From a checkpoint of a small self-supervised image encoder: depths [3, 3, 3], 90422 training examples.
Rows from block 5 of a small self-supervised image encoder, named by matrix and row number. Rows with one number belong to one neuron. Each number is 128 + 32 x the weight over its row's rms, rounded and kept within 0 to 255. All counts start at 0. Numbers have three digits each.
After each neuron's rows are labels from the 100 images, of 14848, where the neuron reaches its largest size: "top examples" is what is common among them. Only what is clearly more common there than usual is listed. The data: stained colorectal tissue patches (NCT-CRC-HE-100K). In brackets: how many of the 100.
# gate: MLP gate (model.blocks.5.mlp.gate.weight, 384x128), inputs 0-63
# fc1: MLP up (model.blocks.5.mlp.fc1.weight, 384x128), inputs 0-63
# fc2: MLP down (model.blocks.5.mlp.fc2.weight, 128x384, transposed), outputs 0-63

gate.320:167131161078106163114209080120100132137096084182118156119149166123102135097138134118118211186130090190167162140123112111119099165113080065090134100135134152189127107087119153169143143132131131
fc1.320:103112128209100162115167106121167144120109148133132098227137159112143072202076162103129145088123137090152108094136171126166154117107121164163192154145123118092132143123145134152109134088084101
fc2.320:099096138100168116137116124149102187130106074125099127182170121123159065203138105167150159173146112156114105082144121090138145128124123099222063143140143120164087130106152197165138153151114116
top examples: tissue: mucus (36)

gate.33:051127092163165172148086102143191175121075177148201144201089076163070133125154107160113153101108118148152121131118162155075150109083112139161116100094109113128151129077146126123100162098147089
fc1.33:174118127117159148140166140071080048158183123133078149086125138149118141102182173091179171100136152079148113145122141133117101140116166128118112113177111127121102153113122134126166179062083127
fc2.33:067140171134071119164131123096093083104108210098110131172156113139135151075155067137113161165124126123160113094107096110133146152113152177189250146200178111125189098146153144133118096090103133
top examples: tissue: adipose tissue (97)

gate.350:140194190138121087055158068096153097153108136086134104151142098134099126115133133134156151119142155120146171187156123115124157106151100070151125125163170128139101056112151169016135122094137142
fc1.350:096125142091166176202142146137067114138130121110111141097162094081121137106129098201193102127086110113159122152172112138114185118109096104148136114107170137117182200118093114139096150119104139
fc2.350:159147106166137120136184108114136133166101110160075131098133142153087119127157094143146086108131127098127175098153152159081145115121039096182185125149104122157103151082183097099124123150113073
top examples: tissue: adipose tissue (58)

gate.214:130169056102153121083103109089175129150123092122121220149130092182158159177150051193150151126162173096174122161114145135098132083111092090137093125134144145164118136147193146083211130143160126
fc1.214:134182130082134125134117121125115117154134091089144100177146160109145153152086136084123123105130097184170165116081031179162140105139161121130103115125134114144106141117043155128109157143116133
fc2.214:112121113139125129177128125074112150143149096096081137127152151197147154121148126191136115135136169094108141137172125180126132111171047136196140143125123100107114134092198144147123051112057116
top examples: tissue: tumour epithelium (52)

gate.355:163118125118096157070146122120171127132061159134187141184097114077071169115153090099155134097095120154149135147123135131139193125140112105117123116156120167123193149102122089143119152128128165
fc1.355:085118128118141123103099130147167127189107109146089159151114103127117146152127149122159111098124146133176139152150150191169117109104127189150120147176087239103174158123069081129156167114095075
fc2.355:138153143086096168105120104157147108053161188127127101093120126152132153109153083098088101157137169115158090158111084169095124162095187178116109168115164089092134123099113180174145121077072150
top examples: tissue: normal colon mucosa (49); tissue: mucus (47)

gate.300:146121088076152093163127135142141090180152150124126162171147132056152137098161121106141128190136091141093075108112096074190112133169159122114083164121151182098118139154138139146174098153068171
fc1.300:097176111083171089182116071144140160176097120150194177152116135189111121118141123133124134087164083184135102111144129131135113128088113151114071071116132181104159106140122169147140124171188099
fc2.300:145152153128097095136131172176151191085128134093111120078145120161103170101148136073099101157127165139129084163116152116194078144160181153152129138092158132069083120113095119104152137124061093
top examples: tissue: adipose tissue (40)

gate.143:135064134150138151154135031197130099149112125113140119151087090077100113146155159141132131129179085143096094133162141049111152121168133145133136138166114227109175168113101095101101090098124098
fc1.143:154117127125066118117158128132112116087097128106198137153127163172153136093113138097149149178142083144131055115108108099100181147125154144077117146150069144130137132153151093118172159095081132
fc2.143:142134165158078144077126178202177106094127152120147113101164090141080101172150145070119131113153131136117115183131144093204087159074189117083139203102126136101091095099061071125156194098111149
top examples: tissue: mucus (44); tissue: adipose tissue (28)

gate.267:098118135092130111071111139093153087090095156128144133159118124135104165187166098093120094142108108126160125136151107142146142093097132121113127123113144126150081170143101149203126141117125191
fc1.267:121157133130177150086093139163180150071150184136148119112090126143125148107153098045144103156126172134101117077159112132104137135146114105176096102137138141075108109078129133118142106123153128
fc2.267:148151181143091157090122142174190198183110104089149172075159080087115104116078122089096157154150089164109128067156177080181104113157169107169067112119121152137074145119132093030124157151158094
top examples: tissue: smooth muscle (40)

gate.286:131143167182115152079129114109134102101176138096161133157091111205215148080088162172172129110133142088095165138112095147116137109130105077104090103142155125136099160124130155107140167052142115
fc1.286:170146123152162182118189157125159049145116193110152136131079131117103153126132152133134103092147099128112151134108170060146093105171123103119112097133117103109050175144095113145137102181109174
fc2.286:124154196122106078099216117104173137130169118103133120078126104121150162164134121095106109122144118169142106155137186139140131147055156102117122144101134152135090090143134074070103125143150145
top examples: tissue: normal colon mucosa (55); tissue: tumour epithelium (43)

gate.37:093134152065117169074099068101152148107122094093161101121139139153134152148128078144170107223151109166149118051154098148129128139105136127167098141140144152109154164157134166161123116125099164
fc1.37:144149096181002162150142182113137175171142118105069110131107148140154130106113173166183086103138070130111155102091127163116177134130120147142161140154100092070102120174118118112163153093167124
fc2.37:143123147109123099152139132132083187146075102186108067196157108158132095175183111132162160125103121123117123099118112098127134115093087112183106158146126108137112125096094088151164166121131088
top examples: tissue: mucus (31)

gate.181:082111101092112120124173094107176087151124105096109195126118055141130106106174139178161160120084146063127142169110208168154116125116120129165071175137123173140075119136145159144192128130088120
fc1.181:166147121115168072166125125107085126156171065156132180055115078126142129080153083203166138153110119129162102105117134106090102136092071134198107108112165156104123166106140119104178104158158096
fc2.181:129128130126121111107115132167132139151121182174131166148174145114082096092131084114107141141139113145140138096129106080148110129101147109178177146165121161098126138130088077100124136104137120
top examples: tissue: smooth muscle (47)

gate.258:122138088103153143136166170078127060130106123104152162195082126144126116173121136096146129150134088173134139064117171128178079094143134164124067071121097162159082109191135122125168093098115146
fc1.258:130197061072102117138143143114126053156128135107167143140137149180156166094146093133187126158182101143228147135130099171107124102100170170137139113118115158144131110095106090066168160123104095
fc2.258:113117124148115071113144175091100125160107144101189132129134119112189108063103117114169090164159139118092159150158138112141076140119142168022097170135145113126131163158130014122162155135099147
top examples: tissue: smooth muscle (32); tissue: cancer-associated stroma (26)

gate.172:170163111070144167148146120102131113159125111152040150127095135123140192176138121149123099125129095172134107095130154087205069142129059169153117162165130149107088147186092140155185080142154184
fc1.172:116147136197108127174109117125103156081098099214173115149124115179148138131101200124113125077111124128080120085094169126160183116156117202116122124193093122100161168124078111093111142113126144
fc2.172:093148100133157041184070125164066109082093118127132153142088112056130148061128145120137141111158127131145093119098115134130139148194172154080109100085156115200117123124117135112171100116198155
top examples: tissue: mucus (25)

gate.136:143116139151141169144123143062115103171109121141111184076145073160141108107130096149105183196119135157157088110127097172175074137200115111091130144109104141215160151104114203115174152153131117
fc1.136:187115140148131178119181090186106153210160188082098095151084116089134138110146104137124087205128137169131078100201106124125137180066069114123122116043135125146118134127162093151095104152081158
fc2.136:130129146148122232111068154148173094136133183113119109058102067164070137141118141086118153103112122157129135144126120160151152118150122072105125183140119125078156152097144116098160104151181159
top examples: tissue: mucus (28)

gate.121:188087118148126154197113115148124148143056160120076129123129103193120147128128108083140157124160118097090071131146073114095175146098137137129086175129115166155128080169114173089113092143112095
fc1.121:145130109138154125097129178087143160132134111125157159118215174155079126088164123172166152120152123087098113133114110136158126124096073154170130131133135139145122081141145118209090165154137150
fc2.121:147161069141122164133144124113113142201134122201119126149136181098135149060146131133120104134133206109114104145107146151080151120196115146113151147124125125154066167106104030101139100107082123
top examples: tissue: normal colon mucosa (48); tissue: tumour epithelium (47)

gate.125:160052140114092107173136109097095170130114094193070096102137184129165157096091114119090137158103157132072138143164114145119143149111120195107144113122138143131118161217101145159057139089164162
fc1.125:076085148135124175180116067161137115136169120162173157094164165150120066059146161139103121171112128139105114089092101148169097108095136213102097122078117116159127125142114067123113167144037078
fc2.125:164122137140098160096151167128139048184152160179153117158136170137195134152159112137142120128091168090121127144116172130132132135123130156108154139133141130065121147137068117146078156119090155
top examples: tissue: adipose tissue (45)

gate.364:168139115146154133138186187126092142150129152102081125130109150148171164126140114093188104143202098193139106057184116107137148085130110152133124098159102098160135151112161111184135082136160142
fc1.364:155097140171070209087128142126095171164124190113109106186122133124155120151132129138125102090117117136135080181086126111174176101152118200158143124165077120106092163133084139142160111138123117
fc2.364:134163165099101171160148083124127187126128086135092127109111141100131150122110100139054136155148159143098051122109152128110145135130183104176018073115173122148029162125128134108140106137133127
top examples: tissue: normal colon mucosa (42)

gate.69:160068133079139161105178100150139123142145103198089118143151130086159092132170163124130094136168156087099143134137142154182165146171015118108104110107157141115200088095114127153129115111127145
fc1.69:090156124177125165118106176160103151124118136099157121139125190176091159135064136085150109126106103196142121084171187130138102142141128151081128073153122134141125137133189043090125137123162126
fc2.69:129125133114117206124142081120122163171192144121108175117156179099164167107108162169069108120132158135167081135113145134119143102137152156198134036093132151117076123157105122130075096144120133
top examples: tissue: normal colon mucosa (97)

gate.349:123148142097126144133071124163126104200149105118062138186134143137111099104161097096125086204137060126139102126119169093175119108116140139150129156119140173173181140150135148164159102097071143
fc1.349:131119093109159134144093140191105115060126159098101130116127101043119117073131104113110125148111142126116115121141114116091138119126081081143130154051195151096158146091168103143167088145147136
fc2.349:103129078148065206127146119107122119146140146119129123123161172117121156100162092160118088087157147085105100169109148128116097128121125161232118115164123150125094148155113116120100141125127125
top examples: tissue: mucus (27)

gate.330:202130141119130138138178206091150073127124099118099159125160112139101155148167168152180141136240141101161161110091128119141077099158133152133096084108081150176123139141092012126117148146142112
fc1.330:142147171134166018158097115144118097174152116118103117160188131086111116145159169120132109108179101102161152185102125090179105074072116087134149165152139129125069102126092155156187113133168167
fc2.330:172107131135131125118076166145171107138103119123146109113078146162083133184113169133107125162083141139088144159157159126178126117141154065103156116160119135040117155097081122133159133132128166
top examples: tissue: tumour epithelium (45)

gate.152:124077148168064122139134057121077146110112184147103112138095146092116127128157185088137069075184110128128104132073168133139125093116167177176114114141096164077126129157144103148123115094135165
fc1.152:106224170121074169078107127124160145091101126164118137136071063149092058145160079129153149139122082219146162135096170092081141111141101129166150110161120146128068102112127105133124106160109101
fc2.152:123094088082230100120076172144117160106131083083159156148112087151126094140075147159183127124124128132134085098165096121100114121143103156201096097115119108119132141160187207158129115141169146
top examples: tissue: normal colon mucosa (72)

gate.317:126123116107062059178163085070126097095164109036144138145149147196150148198120138115137108117128152100152130122141134169123175124130135113128110135130124071142101040166141121128194144110141113
fc1.317:108114135135144087078138150120106160105162149142029129116109123143179171047126092184119147140079091201114103045139117129100176189102139147114128147102133127160142128110129115118134126108138117
fc2.317:136123159136102171114092146155129139180065216119145135117129091122149131166117126084137172128105084132180164098096100102147099116163119137159176171154116127109171128118120110087143134133120101
top examples: tissue: cancer-associated stroma (33); tissue: smooth muscle (31)

gate.257:099137148154126120118099071139097130123089193154101093153136178197177165086120112139094197098114124165123119081199129100122172161093086132133181108161136118144105097089120119153143101100110071
fc1.257:132090099140122137087133133156188174112039137115147135175161183153123088130107077127145179115131162139149130126117095126139135175120116168096076184137094118134169077107156084150051116139129109
fc2.257:148147085126111155161109147167086171130138127160103115159112141102135126173138120108119172092131180069063112146086141139158104148135123093195165109069101104143064107083089097155178113113121163
top examples: tissue: smooth muscle (50)

gate.271:120108130130134120109082122156115110134199137049170112134095172150158103146122131087129037129147136114127114172132167100172117082098103152090154089100141116120130198138148154106143082136107215
fc1.271:175092146128125186098196192119136150105145141101126130132181148031097159140137110108119138143165108096185076158111130088211083103210115094108152141123107124118102075127063113191131111113132138
fc2.271:146100166096114112117126089171155166097166169141129111099103141165098145179159174098102117071116084191111157186097090148131143136108137092140142128087107168106186050125066111189118127123118131
top examples: tissue: normal colon mucosa (35)

gate.58:126160132118139179110167143114159107161136095123155106138088188189133144147123158119173109149108128099111166137171110136147134140068124095128123141135074074200075096146144131144149176070109139
fc1.58:139130142151156095149094114097119143174155153167072097107109080095142176102135118115105122255153091150133134092154155170114138126048109106123118140083134158111140157136122135166136104156071142
fc2.58:110115104122178117137095116124111153145065090154123118125140106111102091135101190158173147142145149139166150097148113122149143118133093088115146168175119094151114136078131077128178131149187149
top examples: tissue: adipose tissue (67)

gate.345:145106116106090083080115134101116168102047166065172118103108147123126141179157142143110098138137096148093164201111193107132138131125190118135165179157105118142101089135156104181167091088132131
fc1.345:132112133159160086134109120177159178173048152124133141178170095153163128131113103138105162099169146109055170131115126119122128103130120137094116169204096157138116102092087156116065109135151053
fc2.345:138157133116085154156150123086150126100152122108143126120099128105092172131106144146101142146117173098103067152130175176129146113072123094235093093148113115115061133147160146112103082129165152
top examples: tissue: debris (33)

gate.373:110124145147132161138113090087166175128122107129098185170166174097202156171141138093151154140104148110206093127105086178102122110105092108164167108072185111074149137147114155133066212121111161
fc1.373:154119140147141123137174128111104165123142070101103112110161131113111153118149155183166131094144086125220093102061171116138108105140103117080168118109117159107134105171079132131179106127134130
fc2.373:091143128104095100184157132026112172143095121090121084146131134167147178103123107125121153132117157096123108105134115172104149107121082161183139167173158100092139142146196118127104056089073104
top examples: tissue: tumour epithelium (44)

gate.256:137153140109123134102134170109127114103136104075199142133170122058120178104156073167089117131120133118134093172121134112156101138179087078174121154159131175078159125098084148171135197125203150
fc1.256:103143078115159192173133120166090159117122079138054123124140073113155119129143103126085096109114098187135075145059151136138063140111166147142114170113106181103170175157114107080177097148123108
fc2.256:158124150138094179082164147145130140136124160109150090130159120158121136122172111145117104152095178107119125170111144127134112157062166172184105140151134108064081140141045086132141153126060102
top examples: tissue: mucus (41); tissue: normal colon mucosa (37)

gate.374:133087152179073168146135142140128139083142100115143174152148152098131115153121122098113119111162110124136107151136171107128181116165117103110096062167070121151158096109124086141127117127132127
fc1.374:104147086114181067104160105089137080115122089116059101112176119133132128105142081123118150097139139112201123099120120142111093116090138130111127163064184152134138164148169163083188159126140115
fc2.374:132125068195139152131142144114119000137104072092107132101132140112143119186128121123145107105137169090098126167132187144122152151141116116000039140079139123133113169122155148132131157157129129
top examples: tissue: smooth muscle (36)

gate.240:074114146145123090148153087107107133154103147091117063137104114186151127112123172089140118141115109125107134148151105139151169144108133160141049125130118143143110134167093129070110155032130103
fc1.240:093127130176111124152091104128132148131149066158130115128148105163154085128097125154147102145122132112139124135083150152110110114110157162141219150116095140122145154137194069127186152066108105
fc2.240:151128086155130194164077134173099096136105173174066132185125147160091086145165081146128164119099136080084151105087093120123164141169078086170180117131108109116148160109112169177157138119088094
top examples: tissue: normal colon mucosa (26)

gate.361:089173121074143134102171096134087177142091131103112116171102130144087160120191131088135088141140150150115137168227093144117156129085131116168116120128134143162146141125186139109068116128148129
fc1.361:128070153179126099182094144130157131081113185151123108122111154188165100164103128111106111134127111123136071095145183124125130168103121098125142151120124049144139130113085136183152080129157129
fc2.361:126112112155117125127096134134128134153126074114154135129136120086144126184118172166157146096146041157132225143168135124188129061148145127110176121093097158155195108127060168100136138151143110
top examples: tissue: mucus (28)

gate.321:093210150125150153130177126106145104107054134104154143184129129108118200187120128069155130142078175163120125066096125166182101118145097191151133108119104176086082139163100156088151134166133163
fc1.321:115112115127018152102094125113139126082148089184154149106119160108131106185100186120150159121127097094182127112067150127181118097142174078112106184136120110143150098131131105124167114102077093
fc2.321:125131087110170105160131146138109147166117092161115094130129140133076103107144122140156130110130076126133189093178114132135129122142080094196178156141116126175190131075160073125164120126175153
top examples: tissue: cancer-associated stroma (26)

gate.244:122122032107138151105167133178149129138101106118161151118156163188131060111076098207145189108112137094154094117109109058106146143128093122143134152167089141086163154139211117079136092134181116
fc1.244:165110128156128137143145120099160133084040080129105167148055117156108157134192079167145150130163150138131130188121193123117144130105091110150160102162124162084138077140187105103172119119128130
fc2.244:143169157125121122089144103180134175137161123094158136089127074061157112106088152106124171126126114120163110104167158079179081132089197129102157122067144122177084101114086128057164171138168142
top examples: tissue: tumour epithelium (37)

gate.17:144128141116142162015133123190085077093130105050104146125111088102091197102111123195098106140123125079134134156186099097148157163080118129114118172117136134122115139134133166126135053179097186
fc1.17:134159129098148107112133155122099100135118140148075122154111084191152175102154123137099130097135138102117173176157131127085095101151162135134101118152142184184130097119168064037118114121084178
fc2.17:133145160132059158117155122140119139192086192176125119108105151107146138101150071091106118160104118138153101142073132108104105141157150145154117155161135145181111180111124031102134181124098117
top examples: tissue: normal colon mucosa (81)

gate.290:124155135224150130090161203088094154116110126130092214113135076068111203136146110096117128123070112165105131138123173164081123126132106069126119122162092131164130148084089147184145146127150115
fc1.290:074139099167164145118118107110152123061084120166129091134178133117095130133108145086098094124130147142111163097115175174102106117148126188103198089105182122091074127196157078157177162106116154
fc2.290:099115135133149085114097100174143057114176170130100174090077163126181130111103129075129116113142063151163154139113092125118134181196150111074142127074132162156209099086131190140123123123165172
top examples: tissue: tumour epithelium (67)

gate.14:170154132163121152118141147146157122152159111148105153163148086123134131138202172113123142090178079145161068140104153070100203148201079066109135133179124111065124141069097079128126088137160116
fc1.14:124160149103171137115116113058101092180135095152090156118135137091119150137173110102162172191095127115113152151121129124132019100158162143177087160144147181085134167142154102106146131136106115
fc2.14:146108125157126102143059151113119039160118188159156113164101125132134117183148097138154157135099109109128206144135109145154114095135091089037231115170087128092200160128085148165144122100139136
top examples: tissue: smooth muscle (43)

gate.5:105118111140118112148087094207127154123099139143100092170198121167168139104113187103124101161208086146104134112091121075175124061126113074123136142139131128121118078143111149158154100115205149
fc1.5:159177113101198101109184172125130027170105059165134131074105116142103157171125090108136161170129157078148154103148100138119040097124147138166060086161118133142076073128101103144128126140079160
fc2.5:169131106137151103150151178072098151110068149086141090164083089137117154167109122128162126105062190065096088155124187173110156130139059094206130086155125112105077119163129147127141107163120130
top examples: tissue: smooth muscle (46); tissue: tumour epithelium (34)

gate.282:078131147186105086131110142106121165139080129052120177134123154101094140133117182102157121130117146165112168106122147157145104103088139133170125149128120120138131112165157156170197162113138142
fc1.282:120156092177088110141127135121124222056095227086113165134145158124142091143126137113104134119108141212145121116103159139111153125136090143144128108120099097145079179138114092145127136116170134
fc2.282:150115143076123108145077147111149120141134166195117114146106170200119137100119096119106145182096098167131127101137055136100130094173099154139145175184118121091177142117156099177139104074085118
top examples: tissue: tumour epithelium (37)

gate.270:131147112084135163124177057129112109170102142093084122173141145146131140133125119131132126157129130145146125132175154109104120161090135176115149134125178067208148095087172136051067125132144096
fc1.270:126100140167100114085143135095129150032145108179145108081063132148106170137137192043111074102126129117134131097095202154133174177111126138127158119128113082105120135155173091131083115137084147
fc2.270:104109137128127051136123163103109146191071129139191146161132097083157138036081170130149146157130134136180100088150155089146095148100146160040108117152145136123108141187123061068105133137142124
top examples: tissue: cancer-associated stroma (26)

gate.158:184120108082084149124175127085159110193116137102087140162122121118144133130108089187122159138140143105111116183176120104071140105089130138058186088137134126143160144119141169080060165109153091
fc1.158:146129154201107128117127110113133130122186123132111103093146126117143110137160206067107128082156132112076139094072198115180138100139118133116230137123128120130126080127133120141172119108125126
fc2.158:071123153119109087126153184082139131179123133096167143136160105145160140088097133086128149153140130127137098117157144107159141135121128182081128182102163133079158125191148118073093107114069114
top examples: tissue: smooth muscle (40)

gate.334:151119155127100119128147131094112183099177143086120110086129167130108091101100119122110196058148118139085093055118114072130255149122127112096114191123121113115132138101158124153134123137037152
fc1.334:090122165110153109102134106181123185128183051109147123077160115220159124119096128133139125129164214118082104135124109179105144129105130176113130181074088133103125137099184162097085216098125066
fc2.334:134124140108166150084147152135161132106163159047175124107127103161165121042117091108155082172114131111122168170182100156090152143159127170142152151140144087092185136112179122147133112150076153
top examples: tissue: mucus (36)

gate.215:143160181150099107059187083141143082091122101154096167179145140159185120185158151037076151131062169109119164147050148150097126143157126154104093158115126112174148112102133101145118132115059121
fc1.215:129179105098159126112146120121111095163110139108174149101172131143146156081096068114163154163149156146141144095158080169103060079120076141094126055092171105090110107109174167117149158136172136
fc2.215:129153152140106116106135102183128104141145181171127141107172132073111112149155166101096146114145122141213078122090135090172107136073175099103110139111120158137086097129032093086154160106173128
top examples: tissue: cancer-associated stroma (51)

gate.311:062167163134082123090127138105082112189113088122129050105193136209146120094138133197147135089130099128109118129102125151133116163143184111173080148158137141185128092148128139092152164113108108
fc1.311:105133091174094078130115148119139164075112111151087091136109137134118132166108171156165091149143135138146120064087181122132163177108165156138152176121135148147102134182090082120127119111052134
fc2.311:136151143125113206103089165176169079130150111095136146147132082110082064185126052100103128124130113142020130128140153100173131140182176112105111114118134127141136192128152182114148188134130136
top examples: tissue: smooth muscle (45)

gate.268:167101107141073095092157135106121075177141087093105113155123169115189139112152111123131107171115090106107087157120125097142157155185137119149144181141107160174108132139133099119168107123053149
fc1.268:146123106134115104134160144107071106136123103099073085143093145067145159075141106144119150174111086134096097151137140124101235209175076097140163164089132159136138146125154132128172121126097151
fc2.268:119095121152122182111121129136092151192093164118132110105134106117185137101112190128175142091118122117183138125107106152106139109141084129120115161135127108093147114138110098138123101151135133
top examples: tissue: cancer-associated stroma (33); tissue: debris (29)

gate.295:108117100146137132136086146160096145173108083106106146144130129126109067163077173143133182116116098108108119115121128126190123141083115124139103140159139122188088143166160146171136119071146140
fc1.295:128173185106207145118147130127088115172124087121108122111090093205140114132154065153143117193173171099089095177110142114169134113146153135126035177090104157121201124101119155110165133128137115
fc2.295:169134100144153153108184126149133117065112088109106113077115129153153133168152144119145081148105186096148105159112166166090146137117087148041091142082127095091064152124130178138132158174089093
top examples: tissue: adipose tissue (74)

gate.157:192195109158147121112133086144141178199143136124098138112182124117145106102150145090132095076171140179076178138119165154123100171088098132105153111105155148115096174137177107090074137138143138
fc1.157:163157132108134121186104087145119134097116137114226139132157121106120067122140128111116132107184150173103127122078190092164138120121131095119115142144080131141079092100168105096148130146123109
fc2.157:168156168127119172086129194167181115117119141138136148112146080163129082208117088104131153148083147097104084091145153090157113173084131119149122204141134106075058121073133126097153157121106144
top examples: tissue: mucus (31)

gate.255:168109147136096205091134061140211110105148116169121138165151144048098107115119160185145137067146148107104108075101119109170153096156153124062104161163124152074116143131144105109125090174046181
fc1.255:120127144103143094161098151174121140119157092214074133138178117182131125117103154170167136066156104174112131102215137180085132133094114127098114095154117172111101185092127159116069160115167077
fc2.255:184122122100164171065113142150169140116088146118168117119128092134109107102134161162148072159096203108138087176166126177121147113161124173193124174143117083089065148098089126137162138136072127
top examples: tissue: mucus (49)

gate.120:079159172120113125085131063142134088064162094138204121126115126143120103136163104072098128138129165135127177114111139116171183098158112145172065162136143090118153166080182155128140161092093115
fc1.120:113105148146138098102131110165097120102155079110177133109095173132124063134164148126140111120141068076140116161177124052175185138152112103179177132127139155148127176105079148128133125115140101
fc2.120:129167117114130138159133106137118085071176102174060100137155170158080123157159100115101131097163102102152198122083083141123087107108091115127185101142121111101199141095166130187111089078172161
top examples: tissue: smooth muscle (40)

gate.246:094133058134098075120133160085158120109166099101077161052125146133089159138077151141146115134114079177173124053107133176172119163134120101096118136128162074181060130147156110163139125125164122
fc1.246:090197127084113146078200122102183112073116162099118131140102141139160171146123162136115106147118087134155140105111163084123136144096114131114121106114130083106091062113123149161186113130109178
fc2.246:143091120149126138077088166162154070110138163115178145118163156131157117144083157109138095142149120141158192167152108114171100099136171190007152152129104149083156100135063122151122156100062129
top examples: tissue: adipose tissue (75)

gate.380:150151115106105181155111077061177070100141129154129177155124100148158118150139147147124144139157063170196092086106155098145080080150118117071118115131203153175100155164100143119186049185050157
fc1.380:121136086082219069091137160143122133109113111122139148160132151094136097115098032141126094149157100185176123121122123101117099095128117059151120076123166137128126123114149184150105079147127135
fc2.380:148117143117088183112136167096154131124158186092144127147143130188132154089135107111100131146078139108134114156136113130151117125123128151106158142130144136035162120172118125146119090086039133
top examples: tissue: smooth muscle (36); tissue: debris (32)

gate.328:085173131153209047075161122112192120142140048154107147128135107121151136157150161115139195090076086182167133178115179092109115121121192162123093105129117073144103101143193088144164129119121115
fc1.328:135141092139161113167128094134080110191169196126101075093160096172169126146102081132138139129157116125113086079156145138131096124132122168142178095073146150125118114130048169110141143125107103
fc2.328:098093060122155097157075128138059167117113102136120131125111144127193145088087186117164122118161099147136182118132068122107098136177140190081154148087142121154206085101107137176160117124125143
top examples: tissue: tumour epithelium (38); tissue: smooth muscle (34)

gate.42:127141052094156118153164124160181124140134077132109141154153101073117140111138173192177109124087147091122140133108162149139105094111152119095149115169091078126145155138136106153126142121107106
fc1.42:127186107099093126158139133125182170144083093124123118162161163154160137106133190184130158062143128136090159130121146127144131142141103112140192109134140095126138104164065116108101136131163126
fc2.42:135122147133137132056175127141207121086179110053194161038113128131155128086105104066113053134138123138178125156119149159105126132129167200147107112061109158090097098162107126099083138163130112
top examples: tissue: normal colon mucosa (43)

gate.70:135072149136206097153133158127134152149142099173077140187144139096109094150085127096182128102129177102092135161136119137084174105136119110098093146159123177141130176159150118136079141084154140
fc1.70:109144091116157114136117182128156086158119167061101137099095100135069127144141152120165092190132116163127110117186056125132053100159149108143126128109145048181141101094111157109150088144110088
fc2.70:119140143146149049145138115152073140171108140169126083210109084081141116161155107113179168100110103121095128089113145084130127172161127078081117122137129111223144103109116105147183181150163129
top examples: tissue: mucus (39); tissue: normal colon mucosa (32)

gate.251:087122154090062107157173128087125076137118188140183134156153118169099103165158181140184108134137136089179152167132166154173116082134145175123123174132116140151138148114149041081173130095115087
fc1.251:167172115101132102122171140121166077118133118128175155118130122099115151200124169109168157145169082162165152100113145114161020068139140076154111073125119140152062164142096103152193104183118155
fc2.251:163115113140127034130127152154110164177118116169155089131095157102105126135130166137164103124123131131120159164148166136157063134117119063102121103129105133132095164108059017132163147146146164
top examples: tissue: smooth muscle (57)

gate.287:180100188147035080104212163105132089191122091129167143089141116149156069111214123150063115104112123121101152172147072144077163145135129147129123131177127172149132100127113127136110153121106133
fc1.287:141222076081114075084122106083163098094128130082173140137115142128142116155095111113130152142115115171219138071080129125128155148128155136112091155105110133137098156152149163134206154146115115
fc2.287:124170158111156098117169118141129185080177133136138145107154093079141126131110159130144129112158148126156137109110136133140093098098115121152156101121115100138123080162152100104119113144223145
top examples: tissue: cancer-associated stroma (36)